A small self-supervised image encoder, trained from scratch: 2.31M parameters, activation gelu.
Rows from block 3, named by matrix and row number. Each number is 500 + 50 x the weight over its row's rms, rounded and kept within 0 to 999. All counts start at 0. Numbers have three digits each. After the name is the row's rms in percent of the matrix's.
# conv: 3x3 conv (model.blocks.3.conv.weight, 96x64x3x3), inputs 32-39, a 3x3 kernel for each
conv.0 091:477456464565636440486653483521425552458534560500537447501505478581490517507436454458461489465509484465429497464521508477418496562429597494582572524451468559500431473552472531481505601361547469474507433414555457490477
conv.1 104:533384481490359508492526515547493528536374512509510461452490486628614526462587486503480513502473479527523569473471475481453439529480489506513553574488505522540531454461504514378544432478493481511516539513534553452513
conv.2 106:572505521535456533542455521458378450466590519476458422566540501535540493510478459463483501503522415495537497443567485504580502552486490546484468460465455475460536486496483463558392488521508516506506533432524510498464
conv.3 115:473453515437490562436451533525523505481484438506576447518497435646576486436478498460533497421517422557483492480575468556505523458429571508512503566521449449423487510485489375392436478422488521541481547390542510501543
conv.4 104:461541514557580429437521539491424516485494470559491540507420564495489585567409440490520494465447559528490502473459515363501573483410596485546538531467544528478497424466533474537574497460505466495485500456567497490504
conv.5 109:458514560479471483441502519473452475562559447470539507516422453567561408514522473520573437440352431410519518451468471505605572475461444487559503509525476531488467583508483525435529461503454489584568523616471521473508
conv.6 107:527498490511441500571503561519585510407570571505601439528519465540497439557522423537486460557575446515552469494568496577487484415425430490513448432536434586499500496540506457548403533420470566543478665609429544398482
conv.7 106:586500503467545502490505504493569509576435450519535411544514424536411522472544534483471487492489533545423536411515536577457461490472479491442585604409522527471541515549558491443479525549463508530462445584561542527408
conv.8 106:446571511493388522507528497490476556496529542417447522414486446529569505537500513491498476503481474439454565495553464572445445503550521471531539454497472494571485582491430484429472570573500454459480561440457437582493
conv.9 101:546468492625519528494546494565467490425514476504448542534505458464421443511453460466467512461541508510500535436585433572565418490472463532435463515530460485562431435568477443538447538490485487524428519467503498475464
conv.10 110:481489507478579506469487510478545473456540550454539585551473511564472518459522472520424478485469552423492481535496505477508506544512398533572503449519525427551567510428556543446521466498497505541584484560522525449534
conv.11 099:478461466545445463484467502488502531517466525548527502558541587532538569521479369471546514490504551543491535539535545534559485575471510470337499422519491489453435528460530525506451556507555482456499555557541548439552
conv.12 090:518545533503472438540496548463524486478577530554530496490562449514525466470507484449497481499539495458592503499538534439443480508373432461618496560515526599560517509484440529507512428515552531424479453467503529450496
conv.13 103:524509507517421487509594512457532505461578574497414440496455523413523492416449516496506466468510468471487479423615489437590487540437518490457461467519518541508499528486511498507399485578497507505465435440525494423473
conv.14 083:487628581504521497401680531515451473508527530489501532453473505452502467474428583475497536486442488543460527490427436515585454539521493548488452534616440560626509472468551546482516511465448545416558452428485502490481
conv.15 106:400430539436579640420514542496530463588545415475479525525464431398458461525465499475502517428526598518468533443486458419404516422533513488558410385556566499510529512570505556467476477541523542438480573477511534435502
conv.16 087:500455519549503534515517550473477508498502499505585464451525406433370425402389476513472514497500516515568550420540469558451502362568413543588620452495565468529520485515512474485485553534499497508554474555506523500489
conv.17 087:474466458522465437437433472430407481521401570474586493542471433399484493400554408586464513516462508482535515467399471457541527495469520469495499448445512497553494577472510553549501484484498512543484617446548483528528
conv.18 099:485570456564429534513437522466531533482605479510512475553508431523486503495450538473529521547485516520531452504543452426519500533419478499486497433431498428555499461523494488511488479379591507444555462470458479458492
conv.19 095:520380490529464522488595516523537506441468485502516534457495448481432441487497455504500506450541528488577503515540590474516520545477504467492488523623535526540466477547462484480508511547484441460502453607514479588551
conv.20 131:483580486516356499539455530461505512467793483448520468436574471592656361514522410529489475545505430538526496484486537488530511452529536527560553442522491508530491526485475435473446522454488419470503447519519548574601
conv.21 096:557461463390513667609530367470555517481580452532459473571468454609434516516482502496501488462493508484503509541504460411533579534493521467549465516524407459535489506490507453483573504512458451557437560485467540445537
conv.22 101:553455411491515477576527509515501517491593499425532481605469488521500525452493491539453513502553536547509467561488526507462417567632456541576447526589529518536481441440486553541544468567510500594509533667500540574437
conv.23 102:521556412495357517425483675550511424569458491435459522542503468588646464498512505502514509465505515461487418441545581503573506528441479532484494489580545480519482499482482460505493496503486514460442633393391470491493
conv.24 092:546487578491503521473493507466551483456559541428591445533510535460485535426533491488609514537520484450560517485391515507474440434484531450575484540480577592567543467450488530464483554599483533483498500470450540594524
conv.25 111:498512596537491504423533628476497486519529454494423494547539514596581531541415489465562519522498510515559547537461511544479516554479487569426520514362508533487508459472545504510476558485486492495479509759429533528405
conv.26 100:537581461533400470481522512511479513515529522513591512453522516497421453630519465504488518547487506480505494448584500492582463504474501480504514549648510443554454515578569447590456454445439484429509437429496463576496
conv.27 103:414498484462458438533417391524514508517551663509566556540608489445468372516459385501506529496549501560468510483471466555519519487511548481452444516440377518558526503502503533491478494562445519430545523486506487476490
conv.28 109:547531560485410513542517475466420553464538500472492485499514551420472450491462499511556485431516587467502512566543447590648593430444555516512463429482479462554517522535444485591505528491507502591463495600418492484540
conv.29 092:493517461535491521626467554518558544449541389485545476609496515472528521585510533507451513431515526498459494538455483419546458553560483534547493508467544463475572510506537486511505450534509472575568439519470439571532
conv.30 109:494508501529384537477440522487479514456502545474508422426555489495558439489510548452546460492537459489528457480596505516436438493490520393479458576498507494430525479441509515557481508542503443640488499465390545483498
conv.31 096:438543476460430492455557496502433436517517491491461389488488469527529446485576537459492490490548627383476433443519447459572559546507506471489551516520441462577415542467495488626538480442440453456471593572417495458439
conv.32 099:494542541501507539487504488513534508553531501489589500482494510495536516471608567455517434437569473476471477487539543575416560509465482376579527484469448519580474478471494564549517518439564451544598569482528492519511
conv.33 119:507516521522536460484517490474491509442387475480515539596557473602535399434463548458495456481570433509509474464518432488601558448432469477451497489420410455457504511456494449438462440512470374450465471574533509475548
conv.34 132:525529507549492586563534456468481452416539482535472499458436513447522511351641535522564461503545517446562541514438527537426451491500458464583523399522490437522526530571512496443468515486495455503487576453490551527528
conv.35 107:521333497478448479476534479543482520471441497385544516568495526431577501512582454469477479499555505499492484571348489465409520530425523518496463513552513544557568495457502539341525553482518491413483493455546414537554
conv.36 089:468455443518525542514485522427595439458568529505440515549563465496561484503641494469561446534513457508482531450590498477580405453453553532406455531540532535447480567534512608431557508536557594488504579524489532547467
conv.37 099:460567482537482515437559490431575429485612463524504408516472481488525458468548512481466471473362341448508462398535532572584589476504556417477535484554411454510460536514524538416496414479482510553463569541494485524512
conv.38 086:544505473555399496524500510405533454528530483520535506505511459508504610490686498532564496509576492487555460443548415503479487463570478486468546512661484503413518503538502532504511509536513448462523494656392550530544
conv.39 114:528481490485506596508537485499403500549449498507522545440581497491512470436429473552508477555575417481510490484467487665445405614471455522626430448531466507435485480598446593563480466472517511544485488525447487474478
conv.40 118:478403483406435497407507498483517489478592501483499496456550475437460487441462501506475471547562501519500498500615462470493502502409524488503466569603416528541523521550548539497520476515517448392474480518603556563517
conv.41 108:449464556470531476534632500483492517485540597483601475471462532463539586445576570519470515468455510502520500487548458540416651435522623488551490510533402543405553527433543487516532473570413497518608457542513471627487
conv.42 080:416481528486482520437528498498417587558566453498438489495511553484457487419464517474453532502437486484528485454485539519472521519512420481441473470535535409523534562556481468524461485479527435586538463528542488496456
conv.43 100:505485540536562461523532411496426570476463506469466561438624541437569522454462520491478488480502494565418513523499391537363377513552439506471492594524530520507458514557489512361368486560500493502469450476470472406584
conv.44 101:532458490495549548502572517583481536468626441480450453532496479514509525508415493528530570508482481498535523531605504435268364427355458534490428521438508541453647458555483537397579478457482489461537462399460497443510
conv.45 106:556510534541430489485532548499469441423565524450422469596500488503425567448400547547463422523485459515512466481597495559437401509532549563409501488460548533515552511431487535532501522451510431544548433528432479366469
conv.46 085:629552565504379482464501461455548466459462462520453562537484562530443567478587485483453470517535440498509475469466436526556444523497502571558578527504528508461522425526471537366489466465469528548457557540537553481517
conv.47 105:547485477511446506539492476481496506463644551513418454531508472432398465507513485505509487489491411544475461493516546476496404470529399520456523512517486473510503471495498555660544386442463476518515477443505501450465
conv.48 096:607393495433539480478539521481507513462467465533496558580546478497590505447453443567540483565575506516492522502535490471455440463469460533564465468545530547492553518484504540490558571473547501486559546512523472606424
conv.49 098:513548508522535527481422459401505423439414535574516491543545576476525486463615494492540518535463424462510462450386417485289346497526470484492467525459510500485391497453429503458487551424539469485467552472536492545493
conv.50 098:515503470534448521533514505496440472545425524421299466558448573517429538491446487505495463544431486479542472506448502524526471494508511519583467458505422538496495456511490482448499443569436452505489439343440429469484
conv.51 094:445636519489443482495403503455559472544566580524529446489510538493475506465453518493512481481508466504484522513425531445562448502544532506388474486499548489409458501488509518575519467443517510618513565441459540454566
conv.52 100:494463563503532529422545564514503517460458544465483550511520463475470530394493494496465530495469539451508500468542479501469550468450550510535457468485519493488526472532534513524448446450518494512509522511517458426438
conv.53 096:565381540492475460430549447523499549484464511436563376529540528577448498504452442480493471519460467445545463476559459517508586527414538488506542471458508556499496442507376518468568481495485481474509492425516501483488
conv.54 102:549507482525397490546445495538515440560520494482499554461452535485417494448468570474501542500434491463440452470466569482515557456549485514530469511520465487498511530475448481496534465561483480634521455554611420544449
conv.55 097:556465464424463538492532482453518492451475559387464514496422483450445472541498405577508472453544485492467443502633486537454496473518568475466513520530553523503522494560567461586471494488457639547465509512495462500481
conv.56 096:512426538502568516548471494478536482495614452517581528512392485391401598413467513477495526541582476508472546520550502522463576471474441495507484523493497485408513571569585487366498467518478538458490557537559466433565
conv.57 088:441449546526374391588620514479449551575430475556461476439424497435472482506381470468491500553481497514447520461528602453460552539438432465439491544452464476499498504553474433564494517455453492454518471552508491561503
conv.58 115:515512432464552538482443474439597469568370397471534570508483508484418477496413473543533435328410502473585475463445397532495414435507513464568558401424476420451462532530524410471552418485489534437554476605573485556415
conv.59 096:489523468534497475496470527511446509497447468513684467465489431589409477433439490529501509503479514415531464468463462534566477501536538567453530520409480484514458494541545451520448540438502485493481482528443556478546
conv.60 096:486467499557537539449522526470493441378443520539454465476610519476608442500573437506510583442545490510518499473522547512515497396511463562411491420504493539487471477596485445362468456483508530502562529584513511521466
conv.61 090:591514520525533559556455427502508474518465425475556463469574525529423446502436497512564500503567475488571469410424493503493349436495487502485518516486493518488512495546525499497491520520515503506488422501445502548556
conv.62 084:516468461522511560489562483536528501455463473559451492602463472536506533474453543474501409562453513537460507481568433477533485499505468510661522527659517484452533557534471480412467475508503462491496480607471466570428
conv.63 100:476457491494524541444682467503421567545478547498465472417460500482535487599464556509482489507494543535507511522545522559407506504400510501501462577398593530440613511504504517491463492561513482527449468406467515538492
conv.64 094:519588587519565567439524536463444548536358450468445512498494456427411527512476544521488563509429521461500521554428529440536504498521446548416462494464570463538491535483517502565490494582516492538509441427448543519518
conv.65 103:533427535576506563556432545490509512505374514594525544422422523398527511449494495522440519483651482512481459544559480496505454505606483498552418503556465488539470477469483490532532481447479471457466485556548504436513
conv.66 102:658476400362613607562524434517516506454546510596466479513512528473599508542472519463553478557465506493491527541496441511470474412511513443545477524493522528502493531536488495475541510486535475538449490487511483458526
conv.67 097:511550424498392555532491483511478488345559533498498479430571489468488428456511462450506586488552547494506519514522516541514460495457426549384535462390588432482444528472530529533531525513490480639461545628460523539474
conv.68 099:469536517522362517473412443528425457466318513503538465451484514508414508492451475487475516493511491506544482521485509481489459471472507505420519533450460495541522487498485466559573506478498490393512405438424443448482
conv.69 101:536511473461453564498495479515510430559459574469507503562441516484499608548639439508581517503486492490500476544550538525477521500573442508487462480557507504495531450572479492323488476479427528603476510491577492438504
conv.70 097:493502474493500602523611453517534466310476557534575486441506562392563552396523575467552538506563550520531508480564459542451527432523523419496536518614466531437459459472459485585511493507523490315516561495516519493556
conv.71 091:547484557460459512485436485515463499468642461555495528470382453470446412465453497497485530565529481498575500472675480508460505503500483491440513522592492491496493496536527516539460503486477519612465597542504502533484
conv.72 111:454587513470532434437489445471496476496535500511497546553444525506514502506469530492444561389433584527492457421600464424569575480463517531401554485537543427456508419408548540512494426504537474569426545569576553445509
conv.73 081:481507496545500516456504493481404522488446532473514510555419480539508470484474527508508489517500526560417540534391521519587457439593483576513496506428499472518435479403508497495526537451498503524533469558420522459554
conv.74 098:549505528530539488482502535520546521450503521441576483586512457541547501543411498539485507463462325483481486522524458476521489517469465483548555548512467572458501500464475497538500459435405576458447540612547434412536
conv.75 116:488429471600557452537448504553517477518497437566545446488384484475516449540509519492486483440503494461533493463487538630519464497543442522537473474540481422439468499476503452470574518516486483433585568411540464551396
conv.76 099:491501480443328540543474528528433485565472458526496501538625492560444455446443492543511507506524512512535470439518505602538494525436516410419586397394434490510499472363544470468511475497449584450547488498538502519489
conv.77 108:515536529422454505383537570498477480537482499443516549468526487456410504470504513574471478540449494505456508573408404525461464438410568526387551508462585523575483512495520566413482489556550468369476539439484479510509
conv.78 097:480451438539558517525494503519472517498392492488588456500552474500566454567567463489512490483461494450454524508561463502474468553518607495578509507498473524424467548500516514568509486570521492458456508509558414612397
conv.79 100:507505525553431500478459485443534510582499530446605485536541529469459604446436566490487530444513464548501488479478466426498469497490592540563470492624465521539442480626474500444465502449544620468532465519427521408483
conv.80 105:527443458448511428399498490517645452529469485540453580586534478549489514456507433487442525537501592540452537497554544558448547456509436519529501428538572509557592489503518537437467549507485566467468527520426454463502
conv.81 096:568416468525454552607535546549420525419534493410396433480469532559561458568405483499570462544501507510517565479561501516533521519500422438539448469499512515540505477483520427559527555544484374588452362481458394425513
conv.82 093:537516516484455508501483484476562511453563496477466505531482534570592578528531546520496524514523495511440540556519485447426453483531511502411538538457483540556573433397489491558481544468508567476558469459512499507411
conv.83 080:545500527478385455658623683526457499485531475537541560522468497437454410488483450559474543489461520498468522539509501547458536529502446445570423573565551520441489476492500506513504522441531498598535515447558411514457
conv.84 099:480450483521427464487483514535511535504590548458548533579447465535474392495440496512529538470421553522481535504501467427413366470504501486525510485464497553498506523560518482434498488517473518518554424431485558400513
conv.85 098:530576484503488548482516489531420514555423484525518478483507467470564495605503483480499496515570468530474502492524456474521490436560441487410587447406404525502491459438523526504496487429496387611445445575494443528557
conv.86 104:499433515370492630515345608514465464530558451463433524475572442540517466436516456475551530462563504524557593545466540449478407492395552465614481476558499483492480471539459548451468447505512668607585527511463472460553
conv.87 089:452380422427498430463545450469493441414592514555550489453526478492545436502468528493562493457483476394413411510549494536447510487468453501476464487547544531454556509524526565375534501527456512521473518658499470483469
conv.88 093:464496450448375527578641549556556468441373509522495559376494563463498534434513536511481483530349603530483497457449485460428509455567503415469580452630587427449538522504518423333539443565495497487492458516501508512479
conv.89 106:589490542474449547528401496530526493486482447467470513463449470574339492536473537443548463458517471435533490529547473517439502535487521430558561440436532513516484439457437467535542513513461467544432502505582495554512
conv.90 103:482521504502510484501553446537435482462465472459417529500515422535519449546590441447533479297333446492485509487503456343351548488513481480507534435546528557445494438508430512492528467419438474508475515484536609459494
conv.91 086:507415489595522528458542469531400499447365483461469415486565462551528491441436509485465470444523510498377523455532430509551545425597585560389560523430471481392427486508486439590571509452567493370499476459507527534505
conv.92 093:430464494466542474511521503482549495503595520503575491514525534502523557524516528493493461425504462464540426506491560530382479453615506466489518497435477429542535488501495522452505452501470567428570499532537467590499
conv.93 097:518464514471473499464570506494432465572702488517421511460492516432447578495453456491539491498500501510534537467599487503356477481593471448378511494594522501464494475574470631576596464551492508566510528464523522447516
conv.94 079:502483523554566525505488533498532450461598460454466488490481557503454482436493433473485502543479515507512485534461534484483470520460511486591528492503474498424514517415534521460482468519473500557495548551568493422502
conv.95 096:522476516504465503465489471484569444545504499516466427513500469579539511518521486549475508408483497471488469430465465601423537438510473527498584443552454511431531530443501469443505486505494414451503494475478514536445