A small self-supervised image encoder, trained from scratch.
Data: trained on retinal OCT scans (Kermany 2017), 49215 training examples.
Rows from block 9, named by matrix and row number. Each number is 50 + 12 x the weight over the matrix's rms, rounded and kept within 0 to 99. All counts start at 0.
# conv: 3x3 conv (model.blocks.9.conv.weight, 144x96x3x3), inputs 24-31, a 3x3 kernel for each
conv.1:53 63 49 40 68 49 55 47 58 51 53 34 49 41 44 60 45 57 33 44 46 50 38 47 49 39 41 54 43 68 60 35 49 52 58 49 68 41 42 59 78 70 64 39 49 62 52 53 45 41 42 32 44 38 56 44 55 23 62 41 31 64 28 50 62 38 37 57 41 38 47 38
conv.2:50 69 53 50 50 35 39 41 43 53 65 43 46 44 51 56 37 40 37 53 60 54 53 57 55 53 51 47 56 62 55 47 53 58 58 56 65 64 59 56 59 74 55 51 48 51 44 48 23 52 32 33 44 37 51 44 59 36 51 44 43 53 42 56 52 34 40 40 41 33 44 42
conv.3:42 42 53 58 53 57 60 56 45 39 35 38 31 44 36 39 49 43 40 40 53 37 49 29 49 43 55 54 62 54 67 29 61 48 55 59 48 52 39 41 50 52 43 61 39 47 58 50 70 41 46 62 55 42 57 52 59 41 34 66 54 49 63 61 44 41 39 64 45 41 45 60
conv.4:54 47 63 41 67 55 55 23 62 79 50 55 55 60 17 38 52 58 53 61 39 51 53 43 54 41 43 37 70 25 57 55 52 60 57 40 39 72 47 52 21 39 62 50 50 51 52 52 42 38 42 77 46 61 68 39 82 66 39 25 50 42 54 56 24 54 43 36 69 63 39 49
conv.5:31 69 42 44 46 42 44 51 47 46 62 26 59 43 51 51 48 45 66 48 67 47 44 56 50 57 49 57 38 52 67 58 41 42 51 50 50 58 44 36 67 32 44 49 54 50 43 58 35 72 43 30 58 42 21 58 17 30 60 26 43 49 58 42 68 35 55 61 43 47 51 50
conv.6:45 35 63 54 53 42 61 55 58 53 42 55 41 68 57 51 42 49 53 32 21 48 58 53 45 34 42 43 58 39 45 54 58 62 52 55 67 36 32 32 55 70 34 49 29 54 39 61 60 50 53 40 58 52 43 48 37 55 41 38 44 45 55 59 62 63 53 41 51 55 44 54
conv.7:63 34 40 40 47 60 52 57 50 48 51 59 46 58 41 49 43 44 56 60 47 43 55 51 52 39 47 56 56 66 35 51 44 51 58 52 76 26 53 50 47 54 48 54 40 50 64 19 54 56 41 55 51 38 63 65 52 74 62 36 62 46 63 58 54 53 50 55 56 43 47 36
conv.8:41 51 39 31 55 33 52 51 40 56 38 57 40 63 46 51 56 43 58 31 50 44 55 42 38 55 53 53 67 46 40 43 70 57 41 61 39 41 39 42 49 47 46 55 49 50 34 47 36 46 34 38 57 47 48 57 63 65 31 52 71 58 74 38 37 45 60 44 48 39 57 50
conv.9:39 52 42 51 47 43 46 49 63 51 55 48 44 53 40 45 46 57 69 64 57 49 64 53 53 29 62 48 40 53 50 33 48 37 40 49 59 46 30 41 41 76 45 51 59 43 61 37 51 20 53 40 65 39 62 34 58 49 52 59 49 39 32 41 62 44 33 30 45 57 56 57
conv.10:46 48 31 22 52 28 38 50 23 48 51 69 81 37 72 69 52 74 55 59 56 74 07 68 67 46 74 56 48 47 37 60 26 25 47 36 34 60 40 64 58 48 43 61 48 60 52 41 49 40 66 46 56 30 49 54 41 31 58 35 65 57 64 48 36 34 28 61 38 27 59 19
conv.11:59 57 43 50 47 35 62 48 62 41 56 36 45 44 28 48 34 39 42 56 51 62 58 58 47 52 45 39 55 60 60 44 56 47 65 49 54 45 43 52 51 42 35 53 47 63 23 48 42 27 21 43 40 44 63 41 47 44 54 38 46 48 56 69 55 45 39 56 51 49 48 55
conv.12:54 32 44 50 45 43 44 53 56 52 58 51 54 49 25 62 58 33 56 40 56 56 56 45 54 47 52 46 55 55 58 52 47 54 55 42 44 64 49 57 65 67 45 49 52 54 65 66 30 44 59 32 53 43 51 53 56 66 51 65 39 49 45 65 48 12 38 56 64 52 37 61
conv.13:41 49 30 53 61 36 24 59 56 52 45 64 58 25 55 45 51 55 69 41 59 42 34 82 53 60 46 54 47 56 44 39 50 51 49 50 56 47 36 31 53 68 60 47 54 31 60 35 46 51 32 36 57 47 66 40 52 71 22 94 31 99 22 51 61 56 55 47 54 53 48 39
conv.14:41 54 48 55 58 35 47 32 52 89 58 43 40 53 75 54 80 41 67 64 48 39 55 48 49 53 51 39 47 68 36 43 81 34 32 60 98 38 41 35 88 71 65 63 49 41 46 64 61 44 46 50 66 50 55 42 49 55 41 55 74 61 48 44 57 41 62 44 57 62 54 42
conv.15:59 38 69 55 35 54 55 38 56 64 49 57 65 42 63 43 41 57 42 37 56 46 48 31 59 63 43 51 56 41 59 42 72 48 51 49 51 43 48 75 60 46 32 55 58 45 43 41 48 42 29 46 55 64 48 46 51 31 43 36 67 34 64 46 57 36 52 60 54 71 36 69
conv.16:54 62 45 55 36 45 48 47 60 55 41 56 61 40 57 44 67 57 59 56 46 53 47 58 46 53 46 44 63 42 46 68 38 38 54 48 49 60 50 65 49 51 47 38 46 49 60 44 48 63 51 38 37 42 44 62 54 23 78 09 60 31 52 45 53 58 55 43 56 61 45 56
conv.17:52 42 64 72 33 62 49 50 62 76 25 77 97 53 87 54 64 55 64 46 66 62 54 62 48 57 38 60 23 61 65 24 56 47 44 52 65 62 60 58 42 55 44 50 41 30 42 41 24 55 25 50 54 50 54 36 55 48 40 56 39 50 47 61 60 56 70 42 61 58 47 40
conv.18:31 57 62 37 50 47 71 52 54 57 50 46 38 58 55 50 67 43 63 44 44 38 41 36 51 60 62 66 38 53 65 59 41 56 42 65 46 49 45 40 47 35 39 62 27 60 46 42 43 56 65 59 50 58 53 51 58 47 56 60 52 60 53 55 50 46 43 47 32 57 56 53
conv.19:40 51 65 40 45 33 50 50 47 37 54 41 49 54 66 66 37 60 44 65 35 39 46 34 45 50 45 58 46 46 58 44 55 41 68 59 39 52 48 44 41 45 62 33 37 47 53 59 45 50 64 53 59 51 41 48 46 48 50 40 33 30 40 56 45 59 46 40 57 51 46 50
conv.20:37 55 46 36 53 41 50 49 52 47 59 34 29 44 34 50 46 28 41 65 65 50 50 41 46 57 41 59 50 46 59 52 72 55 56 51 39 49 44 68 55 49 45 45 54 45 65 42 42 52 37 37 41 38 46 48 60 51 39 39 63 44 68 40 47 34 51 53 53 41 47 45
conv.21:41 36 28 26 62 38 46 50 27 53 36 68 48 48 45 40 46 42 81 57 58 58 41 73 51 59 48 57 51 43 60 48 48 49 43 57 68 66 45 47 32 44 41 51 41 58 59 34 59 64 55 27 57 39 39 55 42 39 56 31 38 45 28 45 51 57 64 48 64 58 57 41
conv.22:49 46 48 61 54 44 42 50 39 48 68 45 56 46 55 38 56 47 43 40 55 53 44 53 39 49 43 69 37 65 61 35 58 43 58 47 58 78 69 68 47 41 43 48 47 48 56 53 52 47 59 53 55 37 46 40 56 81 43 67 49 67 79 40 53 41 51 41 58 43 57 48
conv.23:31 49 38 36 47 50 59 48 49 50 51 63 61 73 39 33 35 50 74 53 71 55 44 64 35 63 41 40 53 35 41 41 52 67 28 43 45 28 44 54 62 58 58 53 51 62 59 39 51 53 54 48 65 46 51 55 62 65 48 30 53 52 63 39 35 38 44 46 22 34 70 46
conv.24:57 59 58 59 33 54 52 72 50 34 56 41 45 35 40 50 70 44 56 58 71 50 58 42 50 44 58 46 49 58 41 70 32 59 42 51 50 58 41 40 44 52 36 58 59 35 51 42 62 63 48 41 40 34 53 47 54 60 45 67 70 58 72 35 56 37 39 52 58 45 37 38
conv.25:55 53 36 45 49 48 36 43 42 39 43 54 52 34 56 36 51 43 62 40 53 57 51 53 57 60 54 55 36 58 49 44 48 47 42 45 59 40 35 74 56 57 66 50 48 40 56 37 40 51 49 55 34 57 74 21 63 41 48 62 41 53 35 60 53 60 55 40 65 54 38 41
conv.26:11 82 32 57 30 48 51 45 54 44 45 68 79 42 36 26 52 52 58 43 49 52 49 74 50 48 37 57 22 74 38 50 44 54 48 51 54 50 50 35 43 44 39 50 51 43 57 54 51 67 51 31 31 45 46 26 32 31 58 24 38 56 53 42 54 52 32 48 19 44 48 44
conv.27:26 53 27 32 54 33 59 40 51 54 54 60 35 56 52 51 58 61 56 65 71 53 49 50 32 82 47 48 63 60 61 29 49 59 39 58 34 55 28 56 37 41 51 40 59 43 55 47 58 39 50 22 68 61 47 53 54 61 48 46 55 42 54 55 33 48 44 62 51 51 62 46
conv.28:50 49 59 64 43 74 54 55 47 66 57 55 59 15 85 60 39 79 62 46 39 55 57 55 54 62 53 32 51 41 36 39 60 57 41 50 70 38 60 43 48 69 30 59 50 44 59 45 57 47 55 50 45 37 49 54 42 48 47 42 52 49 52 51 47 46 58 59 48 52 37 56
conv.29:37 54 24 83 32 60 62 47 62 50 40 85 71 63 75 46 61 60 54 46 47 50 42 39 51 42 43 28 48 47 45 47 54 72 58 52 27 46 57 61 55 48 54 42 41 72 53 44 57 69 29 39 56 49 69 53 40 53 57 62 54 23 40 56 37 59 62 65 43 60 50 60
conv.30:42 61 51 66 48 66 57 49 56 67 28 64 49 53 60 48 56 43 53 53 37 41 36 40 61 40 50 55 30 51 54 43 43 44 41 50 48 39 58 60 35 48 55 50 59 38 51 49 37 56 43 37 51 40 47 53 54 70 38 62 47 46 70 53 66 56 48 64 59 45 56 43
conv.31:48 51 50 38 39 35 54 30 57 62 34 64 42 47 51 43 42 28 65 48 56 37 43 42 61 52 35 63 46 54 63 44 47 51 60 53 48 52 48 54 50 54 53 62 50 53 29 43 46 44 61 49 52 53 52 53 35 65 49 36 58 52 57 53 52 45 36 67 36 49 58 50
conv.32:55 33 54 68 56 49 34 43 48 33 63 43 63 51 41 54 42 58 34 67 45 56 50 36 65 61 52 65 45 52 36 56 57 55 62 46 45 48 54 76 62 52 52 56 41 35 46 47 53 49 58 63 55 53 51 53 53 25 37 26 32 49 15 41 53 41 47 48 57 67 42 52
conv.33:24 46 48 56 43 27 54 56 34 61 42 59 42 63 53 32 54 44 91 75 50 42 34 54 53 52 49 41 48 46 26 49 84 29 49 74 64 21 65 48 51 28 41 53 66 55 30 40 64 41 64 73 58 37 55 48 62 49 55 51 65 51 33 56 47 64 49 58 36 49 39 44
conv.34:62 49 47 35 57 65 51 48 60 54 65 29 33 46 51 38 39 52 51 75 84 55 61 58 62 24 42 48 47 56 48 46 54 37 55 55 58 81 46 54 44 76 46 54 49 46 54 64 48 29 58 70 39 69 58 60 57 39 51 44 70 48 40 65 59 26 41 60 53 43 56 64
conv.35:41 63 31 38 67 32 39 55 34 39 64 44 41 52 55 43 38 39 59 29 66 65 55 53 54 44 60 51 56 56 57 33 53 54 42 81 49 50 27 34 44 39 49 53 52 67 62 73 64 53 61 47 39 52 48 42 42 59 41 68 55 62 46 45 59 28 27 49 41 37 57 26
conv.36:73 47 52 50 76 57 80 56 78 40 42 47 37 44 30 69 55 54 64 47 50 49 51 26 58 40 69 38 67 37 48 40 50 63 49 57 41 31 24 47 56 46 59 32 78 47 61 52 71 45 88 55 39 40 58 32 53 37 66 26 68 44 63 62 32 61 30 54 61 55 47 63
conv.37:51 55 63 48 46 41 53 59 71 58 59 36 64 66 58 55 40 55 50 62 59 65 35 70 41 43 34 53 58 51 71 44 59 51 47 53 41 41 58 59 56 75 76 69 52 51 36 48 45 56 36 48 62 42 38 50 45 55 37 49 33 50 38 38 45 41 49 59 41 50 62 58
conv.38:30 41 53 27 43 19 28 49 21 47 52 58 52 50 34 27 57 53 47 47 34 62 33 61 52 46 59 65 60 30 70 57 43 61 52 97 48 45 56 49 69 58 61 57 53 40 56 52 52 39 67 45 48 36 63 57 62 60 53 53 27 61 40 57 14 76 22 49 11 19 53 15
conv.39:53 42 64 49 61 44 51 64 48 56 64 43 45 43 57 51 44 64 75 31 54 54 48 67 42 67 44 37 72 33 53 42 36 40 70 45 53 62 45 33 46 59 51 47 51 52 54 80 48 68 35 30 60 50 42 53 30 79 21 70 44 56 60 47 53 43 49 63 76 43 37 43
conv.40:37 50 42 55 58 42 39 44 46 42 53 47 31 38 56 48 57 43 64 33 61 61 29 65 49 66 58 60 48 56 64 20 57 35 63 47 58 57 48 58 45 61 47 59 61 44 54 58 60 61 53 28 52 43 71 72 41 79 14 75 50 77 62 27 75 40 60 56 50 48 55 48
conv.41:38 55 36 43 39 34 49 56 34 45 80 29 39 47 51 41 33 52 42 48 52 46 54 52 55 49 38 42 43 52 57 46 56 46 66 53 45 46 22 58 39 41 53 56 55 47 38 54 71 51 59 38 64 83 70 53 50 46 44 53 54 77 48 42 65 38 50 41 32 52 52 53
conv.42:53 55 31 40 43 43 35 60 50 61 43 64 42 64 57 42 50 49 45 53 22 36 56 43 48 50 42 47 50 54 65 26 42 59 53 42 46 61 39 35 51 53 42 66 73 52 48 57 53 55 38 48 56 59 55 56 59 44 60 54 33 52 66 52 57 60 56 53 72 50 41 37
conv.43:52 50 54 54 45 52 53 56 50 56 53 48 49 44 50 48 59 30 33 37 68 26 34 42 45 41 47 47 49 49 61 42 47 66 44 62 51 41 58 60 66 55 49 54 55 45 35 44 57 44 43 24 46 58 49 55 51 49 45 60 72 53 65 62 46 49 50 75 62 47 50 54
conv.44:36 41 42 41 58 57 36 41 53 45 52 54 62 49 56 52 40 32 49 53 42 53 48 67 55 43 32 50 48 47 48 24 53 52 54 54 70 55 31 45 52 71 59 71 26 35 41 53 46 58 43 37 62 64 44 57 57 32 66 41 21 33 30 61 48 48 40 47 36 38 55 50
conv.45:45 61 59 44 50 59 45 51 48 59 46 46 47 54 37 55 45 52 44 47 50 61 42 58 51 66 59 43 45 65 54 38 41 40 35 48 70 35 51 39 40 34 37 33 65 52 48 52 54 60 47 57 45 54 60 56 64 66 47 53 48 29 54 70 49 62 39 32 27 34 38 09